From a checkpoint of a small class-conditioned image diffusion model.
Model: 48-pixel images, arch uvit, norm layernorm, activation gelu, patch size [6, 6], layers 8.
Training: muon at rate 0.04, batches of 512.
Data: trained on microscope photos of single blood and bone marrow cells, 97085 training examples.
Rows from block 3, named by matrix and row number. Rows with one number belong to one neuron. Each number is 128 + 32 x the weight over its row's rms, rounded and kept within 0 to 255. All counts start at 0. Numbers have three digits each. After the name is the row's rms in percent of the matrix's.
# fc1: MLP up (model.blocks.3.mlp.fc1.weight, 1024x256), inputs 64-127
# fc2: MLP down (model.blocks.3.mlp.fc2.weight, 256x1024, transposed), outputs 64-127
fc1.571 122:067094157135122119111117056157102143170102108121076097150106105125125136107155063063129129116085090110169152157172125159139124093163098205113150120119160139134080085124114112107149172202119094
fc1.572 067:127130173120170119155091129172157084085086107126112066065141067127134150143116142113145110081153120100215106144150187146220177158143137094131096154127097215091127150142110102119117129194078095
fc1.573 112:145074139115105097095161142134152115107140137108180082115113128156138188138098082109195135102121185125173172106126150149121113167151118117131167108156111170134114179178079160219111169144111101
fc1.574 166:122082080104164153142056121172064168171176072090148164139137148133096100087145091118167144190147075166136173136152136141173223115108123047136130107128110205067128136120130093116098110111102122
fc1.575 100:105163160183156082112100113105130133120158071118071175205096161141148129100112108119077102138053051113149188083080134156099138072132143196114157166123141105153132089158106103076115151172142137
fc1.576 067:131161153062120150127144138144090078126161068103090063131125187151139140158134088142177098081118171128150139131116152134098104106159143119126121145181092113123080140136096160162114140086110154
fc1.577 109:137140174088061183091103060089133198111113092075090151167059158093066226161093197161164089127168126098176103196105144189121120074154172106122122173099197140144114108160090135116142122105135170
fc1.578 125:098153149126097105117165043137096202105169109159136162151092090177087156110098118119101071155136119112150168174126181095139109148124111143078131081131145120139124030113126116148126134142152174
fc1.579 111:154132152046122120132046173150098128093161196157105147199090106095150091125133150115088134131132111129119103141136159150151100078118165118097106156132132114101083118107142123146154070150137130
fc1.580 113:089061092182143067171146160129139118110131141074163154151143112137201090132089139106128106139127172124097127108133134117127069135148117141080111138148140165124142160146103181148121145136114081
fc1.581 078:091150177120137133138122134154150102105094116113078124137140142136166129119120153129129116134159192123150091145138104172127189142186063101062160184053189134104179169113103140135048169149134116
fc1.582 150:095079162144138111085135111164167141104141093107157134156082105176139195128137109147130168115145180138122148159105130148098127101151115157140162077145141142114127117212145103130132174124116122
fc1.583 079:108136161105148135138119097156099087153079121172116108086131143146107187119121101131113135126136101129200131139169143147167146095176154161169104127121091173142153136096026057111135115099157172
fc1.584 064:099168110077093122065155077136072136123097136108137137185129160148108121124108135126061107087105118104131179113133128107130111130127132162134182113146154193133185137108131077126160129065098098
fc1.585 107:146141128129133116085092097124144121137108108122087183137135109105228145201152108140094128122115159153127130175160125220088181091137137132110094131130134079138100170069151130131091164163121147
fc1.586 109:105119149143150152089155133083110146131124109121086093125108123182112067161147091130108067101110091086089133140203146149108150126109124052151092116128166135132142154085171191110117101140125051
fc1.587 115:133133119063089163177112132109127046158152178145136122166061097142154087177171192081134121086119149106106109094162117139096205130146158121167069162125103112080080192099114140140116083139173153
fc1.588 094:111114130112139156165178105110157119096080097089167102145097107115129204144077092091145129102139151129110128157100089117141132145155135130144176082134092130092131109223123174251114137140099103
fc1.589 081:044155078145157169120152105083118139151084089143109177157102104124140098062143117163105131119113153128131119132126145117064084137116132077077130108139091083140122125172134151184114119103153099
fc1.590 122:077131144144077097169156131114130119113159124098125171150108123169101108100125119126094115102042074062153099106161146134111169109117163083132118140155122141193100198090069108133126179152201181
fc1.591 074:180086206147147108086132168188156158154117113165083051155138090185141119094098089117178120141167189150153102126152130106087138164132124139129188173163125164143127138123155117126129175075087139
fc1.592 101:113110120154173128137096148101110087147117070134094149079094088155143098145095106130073133179128134116115121138125058120096114108140116121114161145169058158145083116175085130132146143144132197
fc1.593 093:194136099142161142111185083148128130087147191159090124075117084181130149132174156140093082145104146112098108134133098145111134098026149090126140139119126129118103143127090149111114170115110169
fc1.594 082:088054080112148091135114115173124081206090134115132098140149100110163160127079119078124115057131176112136116122175176166109156169106154168114147104155148078124127104110174088156135107100127109
fc1.595 097:119098107108102148125118066118138133151076137157081171146104157098136120139112172115131140087122131148134162113100167200126121107173179102125064159082153155157113124107133160188181153127084174
fc1.596 102:165136147111115105087118135159113183131126107129075175162243151094192152142071099121128108122141107127105140189152170118116100127177135124086146153141137140122078084091124139103159186176148148
fc1.597 110:109137155178169102141147111144148124099166124078168151159096112189183101098094092093072130109116193081135123149121114111051107107140099144086109168103164129113079103164086115150125120085182172
fc1.598 068:125112152159091129102131209114095170130090142088146107100092141162132104136111152156094112123157194133134092085114115107181127066103128195133168047146101145104099119154090123112074176124080111
fc1.599 058:108127179101088139163129148177100121107135151101048138147144108084127149178115141111186125083178110150180151104111130110136174142166140116135087179155170199133153123119143082129139145178088173
fc1.600 074:092104153101124124120139125079075098115133076094067181089091126169088126150112178112119143181152171111128137109144111173156107140146100101140149133153162099161134109143139155112097102114108099
fc1.601 069:132176148093142144089104136121160110105166129145098088099161096126136031171086120122145165130136075157137118167149169123190077132103147201127136109125108179106105187122058086185080141125117109
fc1.602 061:092123102166081106107115156159091115190160101150095125134150190138187082092094079135120173135106129173125132138091076108127108149127199154101101146083147169130122148091137130140135202115121061
fc1.603 089:121130169148163108150133145148037097151115146132123127157140136120137128154097167134112137099158074105110173148076116108133077138076154151103121132102116146089126107098106111125108114155061137
fc1.604 082:147109136129162107135079123134078158161147072151125070193120145145122129137141100186120119166131169121161118196129143151148165074065148161159103171117089106091150146116157164114110181161159103
fc1.605 105:121070135112075102100124129122131084156104077141132081143124154085096149154116126144180123097083144158132142167106174120079113152157137155119125122145181148141116166104138119181171182113134071
fc1.606 066:179119093128126097141091192113129154113099117150138090063119114142088178110108112122113149089069078121098163101119148200163138083166133096081140108176095139106116112118079112121117182208098146
fc1.607 104:121109136136101113153122139179170157128141107174111082130149121146157117168116153164100138143151190181069130141116100178111090145112153058132125179134140156161135119064160146046170150106161122
fc1.608 095:095101139077107134148130123093131142163125085089100092126163125161143133115160090146114111224122070179165160127127129118149165065087140169210146164157105092101142157124126170094137166108176182
fc1.609 099:168088164113106204131114091091107094131112107141089156126088185065127131100095142158186109118122091143169107160071117150132069033164155104152152127135188179110122121133040158092213130134162165
fc1.610 094:134128149148110104104127144188098146110153127131149160186101157125162132166112190089105159152158122092128121127119119131122091125096122108077104143159122172153092097146115126126148176087122122
fc1.611 078:130122112121150130162205021161098135162116094104138120145138083157117096126073161093110129086119190179119114122192127155128100121139112111153151172097090148104124119142159179115093151090116121
fc1.612 060:073130197122179147109088143152197117144093149128087118129135063105122096146153163111059125112196197132154165142140077167183109121105160107141108106104075146077130147122124152126094157082119127
fc1.613 062:116155116083177091081092111119115159117152101091097110168146131081135111171130144129160159104117185105131125113101175174148090123196155159192088176131072125090138118145111149127102145210144126
fc1.614 097:102134104167136134098130109111107133157120087142154109108148108162092146127091068124152135125105119158124092102116060142200138104173148148150136125141178144118158156076153136095093186108152188
fc1.615 061:136077117133091138170085167126143145165091123075120115142112129110069126124104125139108132073135138074181122064104072152123132133126172166185146152110095140103143150137130118127081155148167162
fc1.616 142:131150167168093114138137134170096172123112105093135127112132118112179099080132149063151122091135129111151125146109185140079163092089103155124100120118187138125098072114109128174109139118124158
fc1.617 119:122129169159139118152113141171035161122127114084138156153161150125139145144081125127178185112188155150166106081120141151083090132123102152106086128149220189127163104152133160122149112138120188
fc1.618 098:109077121127138081133145094128070161083142120097165113150131124120099104141122197097139098112131151106112181131130137123104089094094097134123095067140134140179130123176133174190171118142096106
fc1.619 140:113153188102081067154087148124159128111144106073178145139103101130179086153121132128170137154182127116097148114100128171114151119102088134184160076135153156054070114151140061149110110094123142
fc1.620 072:126163155121137158128093096117111135179109146101073138120109181211055140131105101142142063155166109153120116110171086204161192125125095116091127118127157166109164107182038107123153191177127095
fc1.621 076:152145132140015106156188114094086112109098154145126133112142144053163156177105157114172152106174168173202132131063141086121135162166161132052101193167161062095093151119149098110106148096073103
fc1.622 101:130113145085152137147134125104163144111115081118137126123137120044169122145113168113106144220141116110159067114143154108118192101202114141090111085120127128106097138148125142079118192117133144
fc1.623 064:114154145135104173115145158117177100198155095147050113152120133054172105167097155149135112149102142096124142087083132127168078134171177115118126154144154198115119118135083093155122089134115135
fc1.624 091:174144111115068129137098135130136123055065169177133137180155166108088144153104126140105176129053101085085156068116153083110096155164132175093102134106131176050140120206110200141155152135065115
fc1.625 124:128167089141189027180107164158127141117120192138148131148171118126188057089153095149073170133134138166095185070148104136105138181146140143135145098154069109166098102151148121143051121158114120
fc1.626 146:088085163148126153098156142146105184138170067143131128118130103101069098071186187138205147172118151082123149133103180135164156109149124121180077101099149156152098119124131072155098107113093154
fc1.627 097:056121121172189124176136107141153134081138107151124143115103136098176112201135153125153062215100103117105097151160146116065129113127060094130143157166095073124130165107091096123134128112135080
fc1.628 064:112135139108166105116116129140079144092102145104137120167131159187136120102091077118112064065142161165164069140142129163148138140157117134112094173158187096105178117147085160131206203185092155
fc1.629 113:146144161068127143108123130113161140153155104085090132122123152206138138123094133117146093144160098207123087147082092157157130084079112137202106107140111195093099201119134099142077130102159151
fc1.630 106:139154169112162122121130121132095161128142193138169018151184158121103158140088143149138103128171072131196145150078179133155111137155101140154095148146121143122070159084172106131150107105132159
fc1.631 062:139077152093080108135141139137122102198070132122139107108124085175118074154097152183113085121171140116164111117066100132126092128152108119160079099084113155100118116153111121108122120122181182
fc1.632 089:162206177112116125178113112125139078050108147157151142104088191158114155129139077140101191094115053092149129183118119109127070147142093121137149098104093126146176123105073140133115091092118084
fc1.633 124:131137098137142132101158173132177157108129134119128091107141141090112135163098118163175075133122145150115161125085137136095158129134126104119109106079172087037151138036157182154125130121169095
fc1.634 080:157132176157122134124147097118137110160117174124138113149128122124189113111090150138147127077126140111143143141136064173150154119142164144096141079030198124120138120115167138137102128117134166
fc1.635 084:092126144217112064144082119150174086100162177162115105071127064110161139162131129115137118118136136085176190151064102123132076106100142125151155143134135151124115144175097086077149135078136151
fc1.636 092:081129178154118141127129091132129167153099109117149121177123120118123059166095114165121099118110160130175141088142084179141123068120127160145100153104192139120142094165105143088057084140131147
fc1.637 122:131125135111191131092145176063123193145156141107115123145090092108116139095096182111085149191122131121104102129161146167176087129087108142104124129132136089115149150160126111088103126127112144
fc1.638 113:102125160106118113211117097091132180093101137145114177147217177081112105130121099107118112144102134129140143103111149135149138077071135128154104088115139137110140078083086128134119175085119156
fc1.639 117:127157173109159173120120171127107133150108132103138155140115114139176108188136125091133170125135149114073139137169147131156055141132110116155141132087051099136140161191089104119142117152084078
fc1.640 126:151131117180166116134152096108190134068096121176101152085068177092152117157099120111194153097142134115122155143141098156087140094188070069082094087112151160163095130140133085137086084124106093
fc1.641 127:120165103131142118205164119092125160122137065137142127106146131151158158163130101156174143104168133154128101086099133112110182127183131166148133119126103147107075216161145039205123146162153089
fc1.642 127:113147125112107114142178143087074146122177139154158140156095120140084161185106094087133078146152115137163116188134149094113146087112084077100097089074182085125120132094137153158122203168124101
fc1.643 119:157075157070124121178112094148093109114134147210185148139090066080122127104148108155129064083162158145122112174158095114128106129180106109063181138177146119133094168164111107186161109143166077
fc1.644 084:107081113166113156097120142036166090156118125167019115080098158074105123171126206133100118106150144180145098078064129156157103132118147115158157155078119065140139130123130176108126158116147164
fc1.645 116:133115123119113162123120146100165115159147181098065132123125159139117175124105079109126089159170171094118075097153195137183099165144124136147125107090112155100144128153134093130116178150133090
fc1.646 120:156119084124114186112166189106144083136098150180134140126114113116122148165153114100165097167165150141142112117112123127202165078097194043158186124107111185086121144126071139159148114111162167
fc1.647 117:039146166111095128149129081115113110141136105106130159157176107157068182164130155095153103130082181121112125085174163143144198087132167114101153109086099120173115126100162167130129109145099123
fc1.648 060:182117121123114135142131142129080113119137162136098139116058148137123076236067124149184112128147104110170116147184128163169148127132125156191128103113081173079183119144174132145139148176107121
fc1.649 142:147140106181174171139068152050166178127062174094089176173159107114161099155143117113197144149130148149138140090219162124120125067160102116091084106156155095165075106131111100074131177126120133
fc1.650 118:085140120206142115180136115182081098179158135143159081150157100160160127117127103137093179105173172070153187142133126077137115144145180091146185114163096102109145157105136123109138137020111173
fc1.651 146:119106168087094131154108129114103139151090102129122074113165109133135152106116079141090152125120106141184165062143098162122120110063165145110118183108137150118182093201153106173126167138111185
fc1.652 082:054099155144181159169163144136163089139207104123104126186085099160160141147155116098225154102138172112164091172080108101154098136136167087172112152097070164080082139112126048146090109106130089
fc1.653 146:149055098148089078087182153152084125129105102126106177128115145184197128172123110091171144153149157105156159118121160120124151125075107150128053120116082148084104157129174132141080052078140118
fc1.654 116:154127102130127176066132102114117114114171100100115157098118118051106102183107099099096088168153124189097159173179168155192080105137141094140189155117164159069161091157102194125182091133140148
fc1.655 108:096143125099154110122136187143163125138111065059139181094092128135101102084142094156105110116122136052113120162136119110162124082174133097141115151165092136162202231104186122133165130129157182
fc1.656 088:120107150115106071162085082068130142138094120166149116131152123126147175172077121136146139103123144186161142108095127172086112115092075130154102147148112168089136114201135127179127125188149141
fc1.657 057:126131155158108143099076132057162076150169129111079124084109209083143059122144104087143156127138143089118125172135108090114128159095162186106103148119094142111152138157094102170131130120132139
fc1.658 121:152116091182128098170143131163187155117168105088107110141109064168122094102148115148133121118161159155145135132164101123076130148170105128108139099151116135066152130079171168088138138165088098
fc1.659 111:105087124144141131101173090076063114159132061144116118134104090087144140135138145168086140129107111169119100081125123124101094178131148142131077147137080105129126132088161147089175131091147155
fc1.660 114:162132125120150148162109150078109171164112136108072161123113136153091131084069112098144158143130132138088103171088162079119161063119113125146115167185201117106134089082143138190100154140105119
fc1.661 141:132182141100115165144142130176066129138155176097132174130135116158092091130103143106142188160132092141168182119141100109102117121120165105156190104161122154103142116157134155154126206144145164
fc1.662 093:083123175128149135163149121150063115114165120167099080152137098123167152169093109167112127130170197154111127153145082113169154110108166103146127146056201141124084148083090104133075105180142119
fc1.663 096:134145115199169095151145112147122058051111136111101143103156096065132083155139116134126069155171139069121100135164090148133159097133071133085118116095169110106077117130136143120152136067156155
fc1.664 080:145119178189099161164096135089111098165096079135080096106165086158119040161051129058159151098106133115161044108140182168130140155147129107135147096144097153111113100112135139093168135115128136
fc1.665 066:099092150088131092104099122123094176175086094118132141165181187134098107116093094134114093147156172136157125034140109131135070104095247125101150147123140087128123149117089099208107098080110168
fc1.666 106:206054113098103155197146122136151131156126123117148119152121113128109142145107128079147141157128130121124108132086189107127152077146177071157112121081074138105145153050158110126112172148141159
fc1.667 129:158205128154148127099151147142128070057122142172102052072133116151170162129128152161138104140165158117164107111106126149114108113150146160124143091133170053114075128117170106164180132147130122
fc2.571 116:114097084110150086089118152124110113133093108132136097111141164129134151121135117092126112218156121111158114175138093091136154154090131082079075106137120176055148116124087143133153154126155057
fc2.572 106:149111148150166138104094088170162064079089112148158076096110086122130158118111173179149102101125148092184126149130124125197162169120094072126120145137101209096141148146092104080111140191067082
fc2.573 116:138167129113102140177083186104109096153129144139076204138138117078132094098122155097065120156135069083117135178112069130130173035081151132174116087062103117079101062066092110098162077081141124
fc2.574 141:160101067091134121131101139174163110113166103095187122114112170092127118103169110109172138138109110081076161096126123158140147141158135119137137076187133136134241158161086154142076115103085118
fc2.575 085:062078114078089083122133117126126121241168087150116094137157130118149112156104083131153168104112152119164142144149117104113112172166107100121109179131127141148120101152179073059127168124119055
fc2.576 097:126169144138156199180167127143097113091103109140126098159154214154128125110132096150199111088081161134115157160084114153113098138101117101126097130166077079125120098158122148111088106121093125
fc2.577 106:101122117101089161126157088153121200173173076080120131103097138155124156184142134172104120123182152068212124155184169151085129173125137132081130148062184124140151116149160177159128154126110139
fc2.578 116:157164090121125153163174120195140150121168169152159119140135100101113118110129140092121100118104143107134098172112142077156163137101128110108160121116102164143099064094103102147156123106098075
fc2.579 105:090099154191154152110178141159124112124139104120136118058162147177142133121136100148159163166153183173123146065098117148118131123107104143148171129093110131158144120164104139106096199129120112
fc2.580 141:116089121133156140135099101097105073112110157088210116093137143153194046138139122112143094108118117089100109117173128170161148169145124153126082086091161131133089124129105094099157161108126130
fc2.581 079:124110066106177170132138123103098141145145172115144147112088102134116089112122094115182121134108131131103119126113135103085107130082132157180069135132161173176113124130100128130196098133135111
fc2.582 120:141134149088117119096146124132167108152221129069162109088127119156176115097183108173098186068143154148135149100106121167134139163138069078078205125114123167147158142177081092150083127170133122
fc2.583 083:131181075123133142129131088105155172075154112100123144143056106121150084179114004124221119095155032115102143142102163122114142111128116097138157159188119100118091083099167118169103081111069159
fc2.584 085:104081121065141156121154179117117146102089151154178158178057090086090122090157136110135152122154099140105128131100123102139125068155095175109163166116092166138145157115138129094142123081138101
fc2.585 106:125134083099142139106202113123129128145121145140117121105103106106159141111071160082134185114126131061131150125132127093188155192117031148151110162115150098063159185125173165096105129114125100
fc2.586 113:098076129132159088141097114073154088097082126112083198111103152151120098135151124153124135108093106174084170138089098201133085092109110150150089150074099114163118169092100161122177089143149123
fc2.587 092:154125174120148080081113108151150174095093068090130115122153108100118142042114068171114103167128132149133118117105160123122072156081133102154219108170171157145143089209134125128175155130093136
fc2.588 089:136127097092130127129094166149103103149120090134150154087164192111109103105122182216126121171111129114148126084146117072118123120142152174147131135100136110148136123117183092120120125077152168
fc2.589 125:195091179117134052166094163143166110084176187112150060113160171108119169176148150104136120170144109128096151131110110144183173109170112149145115163131142217116138129095129108078129124153122137
fc2.590 107:194124119205100101120118128135154133113126096159151094111112078116095202098155121138164165125101142161142067159176128122097139116119093147089160117173114105133153150160136115164142140134110190
fc2.591 084:073145105161080095134157105113107127081132134113140128130115161114115161167149158165123142122143053131077136191088133171132089125107078215127157206124168136143109056107138140113133068109136126
fc2.592 098:127103172137115124144132118163148149081119132130121139123139143147052181110140112136171115138089122146126169158133189156150100142102142142120092098097176125114170143105105151096100106147134084
fc2.593 084:107135177127103104172056189072127121178120064116163161156127147063083111119100098146136138142150126157152125097133116128103141129159118177152091149105100171144138114116165056106154110112108125
fc2.594 084:126115134114121173158093135157097129098143033081083140155092183144131114161143163187070082067088173104023154126174159107117095100172137132134104111127149176166138130090136154159126154149095164
fc2.595 099:163126078152110139131152142057123097136131102114156165141155080196120073165085112147082151098129119136153046099132152076104167123117165099083125120144181124101168121159107152185151172176133143
fc2.596 098:151164122143151112093166146097119177140142118168130089117130088144163081065154148167145104119060087127144138151078139110114171092078118156094091167141091154135129163167168102144117105108127142
fc2.597 084:158118140113105151122107117138164138111143160155131120076191132169132124126126102147098148130113147157106145133101125118152075069120146149144156138135076107147109119140055128120107137116098192
fc2.598 082:055151169129109065124142132154095084131093067103064148129131102113131158114079173161162175128120116138145117176157048120148103166130082091119162127139114108136142156138137150075122088167146133
fc2.599 078:146124162129211169129105120123159123156130180116162156183129069089117097151100145121107121117125151158155180168124135099154140115070141118191097160161119129111139115125160129134077147137043098
fc2.600 081:082157107126142121178107097181121130065062139052176095133155177142152125106127151139160088137124102159135108105092133101069137101106146148133142144065209177065143183136115062148125110121171115
fc2.601 098:149143154114139134107101155149151104084170157159163094113134088117105068113110152111182162114119072152089110164146176086188086103103126172134116114120117198112141177075091098189093159110120081
fc2.602 088:126081163134066112146202168119163121200176116120084107136097116129119129134083076106093119123155148062151172151102201143138136101147090144082124087138144166182109131135083152157082107125107140
fc2.603 098:077097070128136143115139126162167163093135097128122114150183112236141164125156091180091123043112140196097100121147105130198165114149147136190125102144159119183127084146099159108164100140061088
fc2.604 096:135132133075106150116127070151142138171145068104162101109119141147111141099117132172083184111140187103175150102095125177133172117114145100103141110164150098144161140144117116107132071184144113
fc2.605 106:122098134097165180137134146175097138127129100141160157203177135094149160100096133131084174169104092107162139119118140151122079078046114154115120146149128102154100110142135127106093112102107178
fc2.606 081:163156137145149162104137123123165146092122109132091155085108119162145178127106127116054162147128095091176082115216079124140109149143119143223133132178115096073155121137163093120145177148110107
fc2.607 127:112132104149194140123093151088082069095111148036140186136083118141123113085160096107151060132089104088170107121108138144126133092140137217122105146150154124085156150145124104190101141141098122
fc2.608 104:131103117094128144153081054104070078146165103137107125140178134070187128155141143170135124180220156061112113113120108127128141054085118139123118180181153129166126124121169099139134126134117123
fc2.609 098:166066147133100160072120098098128130153123091115083086133121172095214113133158139162147154108162122093158108100126103117135069109126076086168102100072162162106166140128138134109230162100125116
fc2.610 099:093146154142167164119146180100127101139095126088157122079181118147167144109123090123130117114139124120148178135148081103128133127137114180172154063092114107164116164087188150127095119175131107
fc2.611 084:090156155096135143160076093161127196141108104136167135144102160063146101104142152157132172135145177140155115150168147156154130105101121146153154143115097085107162135182087080128047155231154103
fc2.612 078:083135142107131115139165108129229126098147133057120189141088067112146077184168146152093149113098160136161164178111115124159153147129153109102149125135120174170161154148128113118044170110118185
fc2.613 088:151093151123152090140128111108145133075215139102121125076098174192103088157187181156134143177154160142077150106116109124174117139141157159177150133120110144084158087093163110159088154153126185
fc2.614 092:099135144123106123112120164047154081106109121096174121143141141171079133091135147102139084127127131115092105198130121119111089081130184129136133154151097106159132130124155102196103129160211072
fc2.615 088:123090118133108169149089164093146088122129157096148134132062119125046146109135163152084117102097077095216146073118118119112105138100121165130118103102108112113151123112154134133103144152156160
fc2.616 118:182178085103153121144128092185099144109115155124138130162116137121078149089112172098136120134115159093123154195145134155190166129092128158117132130124083107161106128141133085180096102089140151
fc2.617 107:110119140170149121093110120090159169139041141112111142130183132131104101156186141142125093091099090116097157107165138065142082172045117082099117148130099130133141144141148194207126165090153146
fc2.618 090:098167129152106141152154112134143157127088160116139121150139155137118168123081077154104118200129122130117138124094141071168180115141111141151131160194089113068168112096119138085136154081148142
fc2.619 121:150130149141127110133133135140185144061193123115173137100131150117131153088181081095152148097104163087115132154117149116129147119116153173077149153160070124142136096159117076153101093114094126
fc2.620 080:162095143147177128162153120162151151103153151154152136118112119103176148145178113085183177092106132080096125075127173085100171116107121082148121164104076088175044158119112132094095118065183149
fc2.621 086:087069153142132105099097153121110160116080128083116150095147119138161130070172128109105069112079126066109073162154119184113138150107130132185062051137125197137121138101096170152174088173193160
fc2.622 101:121162171127080128134167189102151139128109166111093122063163130178102098116093100151130099151133133075098163204105074162132176107136079126104125115150118100150122139168153140120082137122088160
fc2.623 090:112154130114142173120116144117146107150145097136073113116131219117110122175075100112132186152122130129081158115112068108104122132129121098117146159159192101083087126096129135198115114164065135
fc2.624 101:144155126127207157109131178153143118084161105158093153068106134100112117130149102068131147135131118122147104112163143134137167136123100089154134147159107080167157107129134131146124121161156102
fc2.625 115:191129133143091166106146144133124148119128095140090090124104139126148160126144208148150098129166167075160086134055086153150118118116104080089109149133138135083166185137157136107162119099126116
fc2.626 111:122077106049096181045119166128175198180169103109153152165101112091123160140165096116144185107063157111142102146187094101094158105126086055171183107134107142111167142139138198152087092173126152
fc2.627 081:173148075147112079065132112098131108096117113145097163104110101144109087085117139136088144109111150109139138198109104159203075083084202176121105117112134219126096162097156155146104079124174139
fc2.628 080:129084051131082071126135097103097094117119136130137165124153149135106170173124190154166163151096163150088087151158108163153151081163174132139116190148111159162166122162114140063136097179154039
fc2.629 087:088167077139131118160118132119147104095169094137092135107119090121106139127144126128158152123142140102127162141167083161128146071166157114060092124152097129137091126143143124161102140110143156
fc2.630 089:095110125137100131109153167113137141161133102138072192092107111142134110156121134109117133077127170089088076130156069150110150125152124079127092143120114131143153113114166192136088139165154126
fc2.631 084:172129175117074105148167080188151140138129116101093149165093107083088133143163062168111099103160150150175186181026143147142136141126117110154047078132098098186100097180126163115148102090171168
fc2.632 126:110060101151094105086138110131147175191120106092141118158132082084132077142113183118120064160154181186083145069136104136132181106146129152144113168146194122117127130157177086095145177119150171
fc2.633 117:149179150164140189187122125127160116107106132079138116088112147070132104115139127128161130064116145198105114112091146103140150129147176136149189157123101132149156137150101147171165165195131118
fc2.634 082:109127078153167100158123130141081178047152091098117164096081134111120130129153171116137175106131115144123118141091180135110087092166102118153155124157145158105098129117076130111121143120116026
fc2.635 083:149154058072105151129113166109116115109118121110190163122153101143127127128175186049130125120096107132189076112178104115080176054156150146153135179208122113035111107143145182122128101179113065
fc2.636 101:104156088120091157172077165121184138084120150147151150102042069110120122128141106116145182186132129114106171147103141093106085160208067121125142107152120107142157135116137076127123109131119106
fc2.637 109:134084150073129151177145192167082109165081156145144064132137175116159099127096119131105129128169109167102154109135067139126116118142162138106093149138109076136147130149119156133098088157121145
fc2.638 087:153100105088134109102099168105123097105145164135139093117129158184139126135152117190103166167159100114166080153114073160099136123186141087107157126076164165082116166200124128143119127121093126
fc2.639 129:157132139112125140128117118105132121186088131145092098126173107146132064081111153182149148150100130164120120063098121169125110142171145141109089159144159135127162129077146096118103133074149092
fc2.640 113:114102087083112146104121095131023075140145115094133100160138108140107160146167148150078131147129125075147130103165189066209136123060190126128154118140111102124174142085113161062137168154192137
fc2.641 139:179183134161168169121159086139146121106126134136156081124146140097173151110132138142179085091131112070160105070073167124099086117171133191151168130148132126129121120160152054181156160163092102
fc2.642 111:137159120207156147174143080156107099074127169137113124090103100107071133085116091091103139199090135147140140189077154061171097078141102150107157124144158111206155111138153104097188134141126130
fc2.643 085:139142099194182139078154127149115148128095159073128170131143094168157155194151132116140174165137181114135147104118151131127150124064115137172116084140119142089131136154136131141031100103122189
fc2.644 089:048122159137144094066138083141090110167112123177124135136081093178142144118109135119084173129180142099098074097173153078137156158124092180146073103154126139083106122121116168199198130157166110
fc2.645 110:110183116177127110160126105106097121158111124125103120156112143119094129106122168136148116165157079160145121130091159134118140104093124103142134209196137180141114144155143140154129144104114114
fc2.646 101:130080068101138094094110131104057165139146129100145112077163180155186156160127116151107145098139085095104195145160138117104082156198136139159094058127152124133113135128141120132119106091137119
fc2.647 110:136190147145108081148128104171119121147132123151094086137080082102094178120095137090107173161128132107099120172065158156113159114111079168080085073132125137070140151156098164153112131073125112
fc2.648 086:143101145145095124198148074131073106101122184128163082122052137167136106203128157167123115127157131097194125132177162117181135132061171139230148118140101112119153135122165102091134146127128086
fc2.649 116:137088126099182122140153160164104181186135095124093134091157147119130105140138175090128141150135134130080176163120128094078100096152086103137073192124131124072062171135122146091152110085104113
fc2.650 092:077176126176054129139149120131063102189178182170123034122112097129104096186087158110061133130128150171150128117203162115105093132162138086099143143190104149141098128136189204093148137073121133
fc2.651 129:106154095080098111101124146061076059087102113107116103113139169120108153095126133156134149076111083112175195110125161102105103087093160162160168114118081170129138125096113159129179092152188146
fc2.652 085:164151155113179124050148081105122146087112129096111120071113214112161160123114157139159143148085140179121097108082112144064153108153148137150120142152158107113221162081113066128138124117110116
fc2.653 120:154160104185120154108083082183088163099105205131114126165134191102129127111121126089156200140155085132100140106145153162154147199113096154086087137167117171133122161198104185120061117122078142
fc2.654 094:159176105148142047194122128191099148116102154192120102126119117169161180129108135176137166104168085046088139141124077142075092119173105151087139071160112095160065206142112109117061137130186169
fc2.655 099:128173139099116089131053152114167126178144104111093123114107093135121111153171135113132122064149091087093083120144067121130142120183100088110163134134139109245148172166104158157089127136094138
fc2.656 084:146107103096161170172111164116114120113136111122149155143132145167138137088143077158135083132104095059119172192145123085186101140155174083143150097081166088110158132081068098066108099116087110
fc2.657 082:157139167115179168115065142138114145140171143139106072097132144099153155120170101125140136062102170103097130112179108143142080149094126129136132169165037122105182162101122092144072082105127141
fc2.658 156:128137093131145065134143100098100148121151166101151139142108188140145174074084140163032171138164125124106186138036127110140114130135109170103075105126186109110114083100142101155125145124104105
fc2.659 091:149138101157149116091112171108109174093153128148148137148078173134132087082142133163125155114134170170116109116067124173094160066150141171097062090185089130139114147132158114084079134113132154
fc2.660 095:107098111135112117115145146138127114115155102103112122181116123115126111189080144161142144094158156175099102140109203143129160114076133142066191161105054107096161125133100125151141150175141140
fc2.661 120:161144105065106149104146116122057132149141154125103135100115164122099152126154112147089084134112066082138099094150208047165100126129165090159121119174162128117117120090148125106074094153181159
fc2.662 105:096128117116152165119119111089192136105125149076163150112132122149132155068196144113098120153111112042195080156160078095090162131140122097145112176158113102119195126162107157100174157112116122
fc2.663 096:098090136118077133121158151127126162109088110147146148077123153125192083121144080163133115099104113149156130124099146085136065114149109114093108128139106075087143115126126116159155122152050121
fc2.664 087:094046141126115130122144109156112120153153129154101082156106142169159144127094103157118094088143119044113092139150155147067119105097089127147150079117099145104116124142140135155137183064152159
fc2.665 100:114079210110104074108084129099127156160117099117147158130131214141074134102107082106145087173150142123167162081128115109160099108114202149113116147127138064147133180126120119206125045067096125
fc2.666 109:136127152156157134123137121043113071147124132145095146099129130182101110132143163153181084101130178171153104090181130098147166159095113182127217122162118088109144133179141125153160146150179100
fc2.667 107:119079128130106171130048117134136177115114122094146173135080158132104175146154123125145174156097122122093157093153160112140119149118117104111097154083119149151181106126095156090099111121135176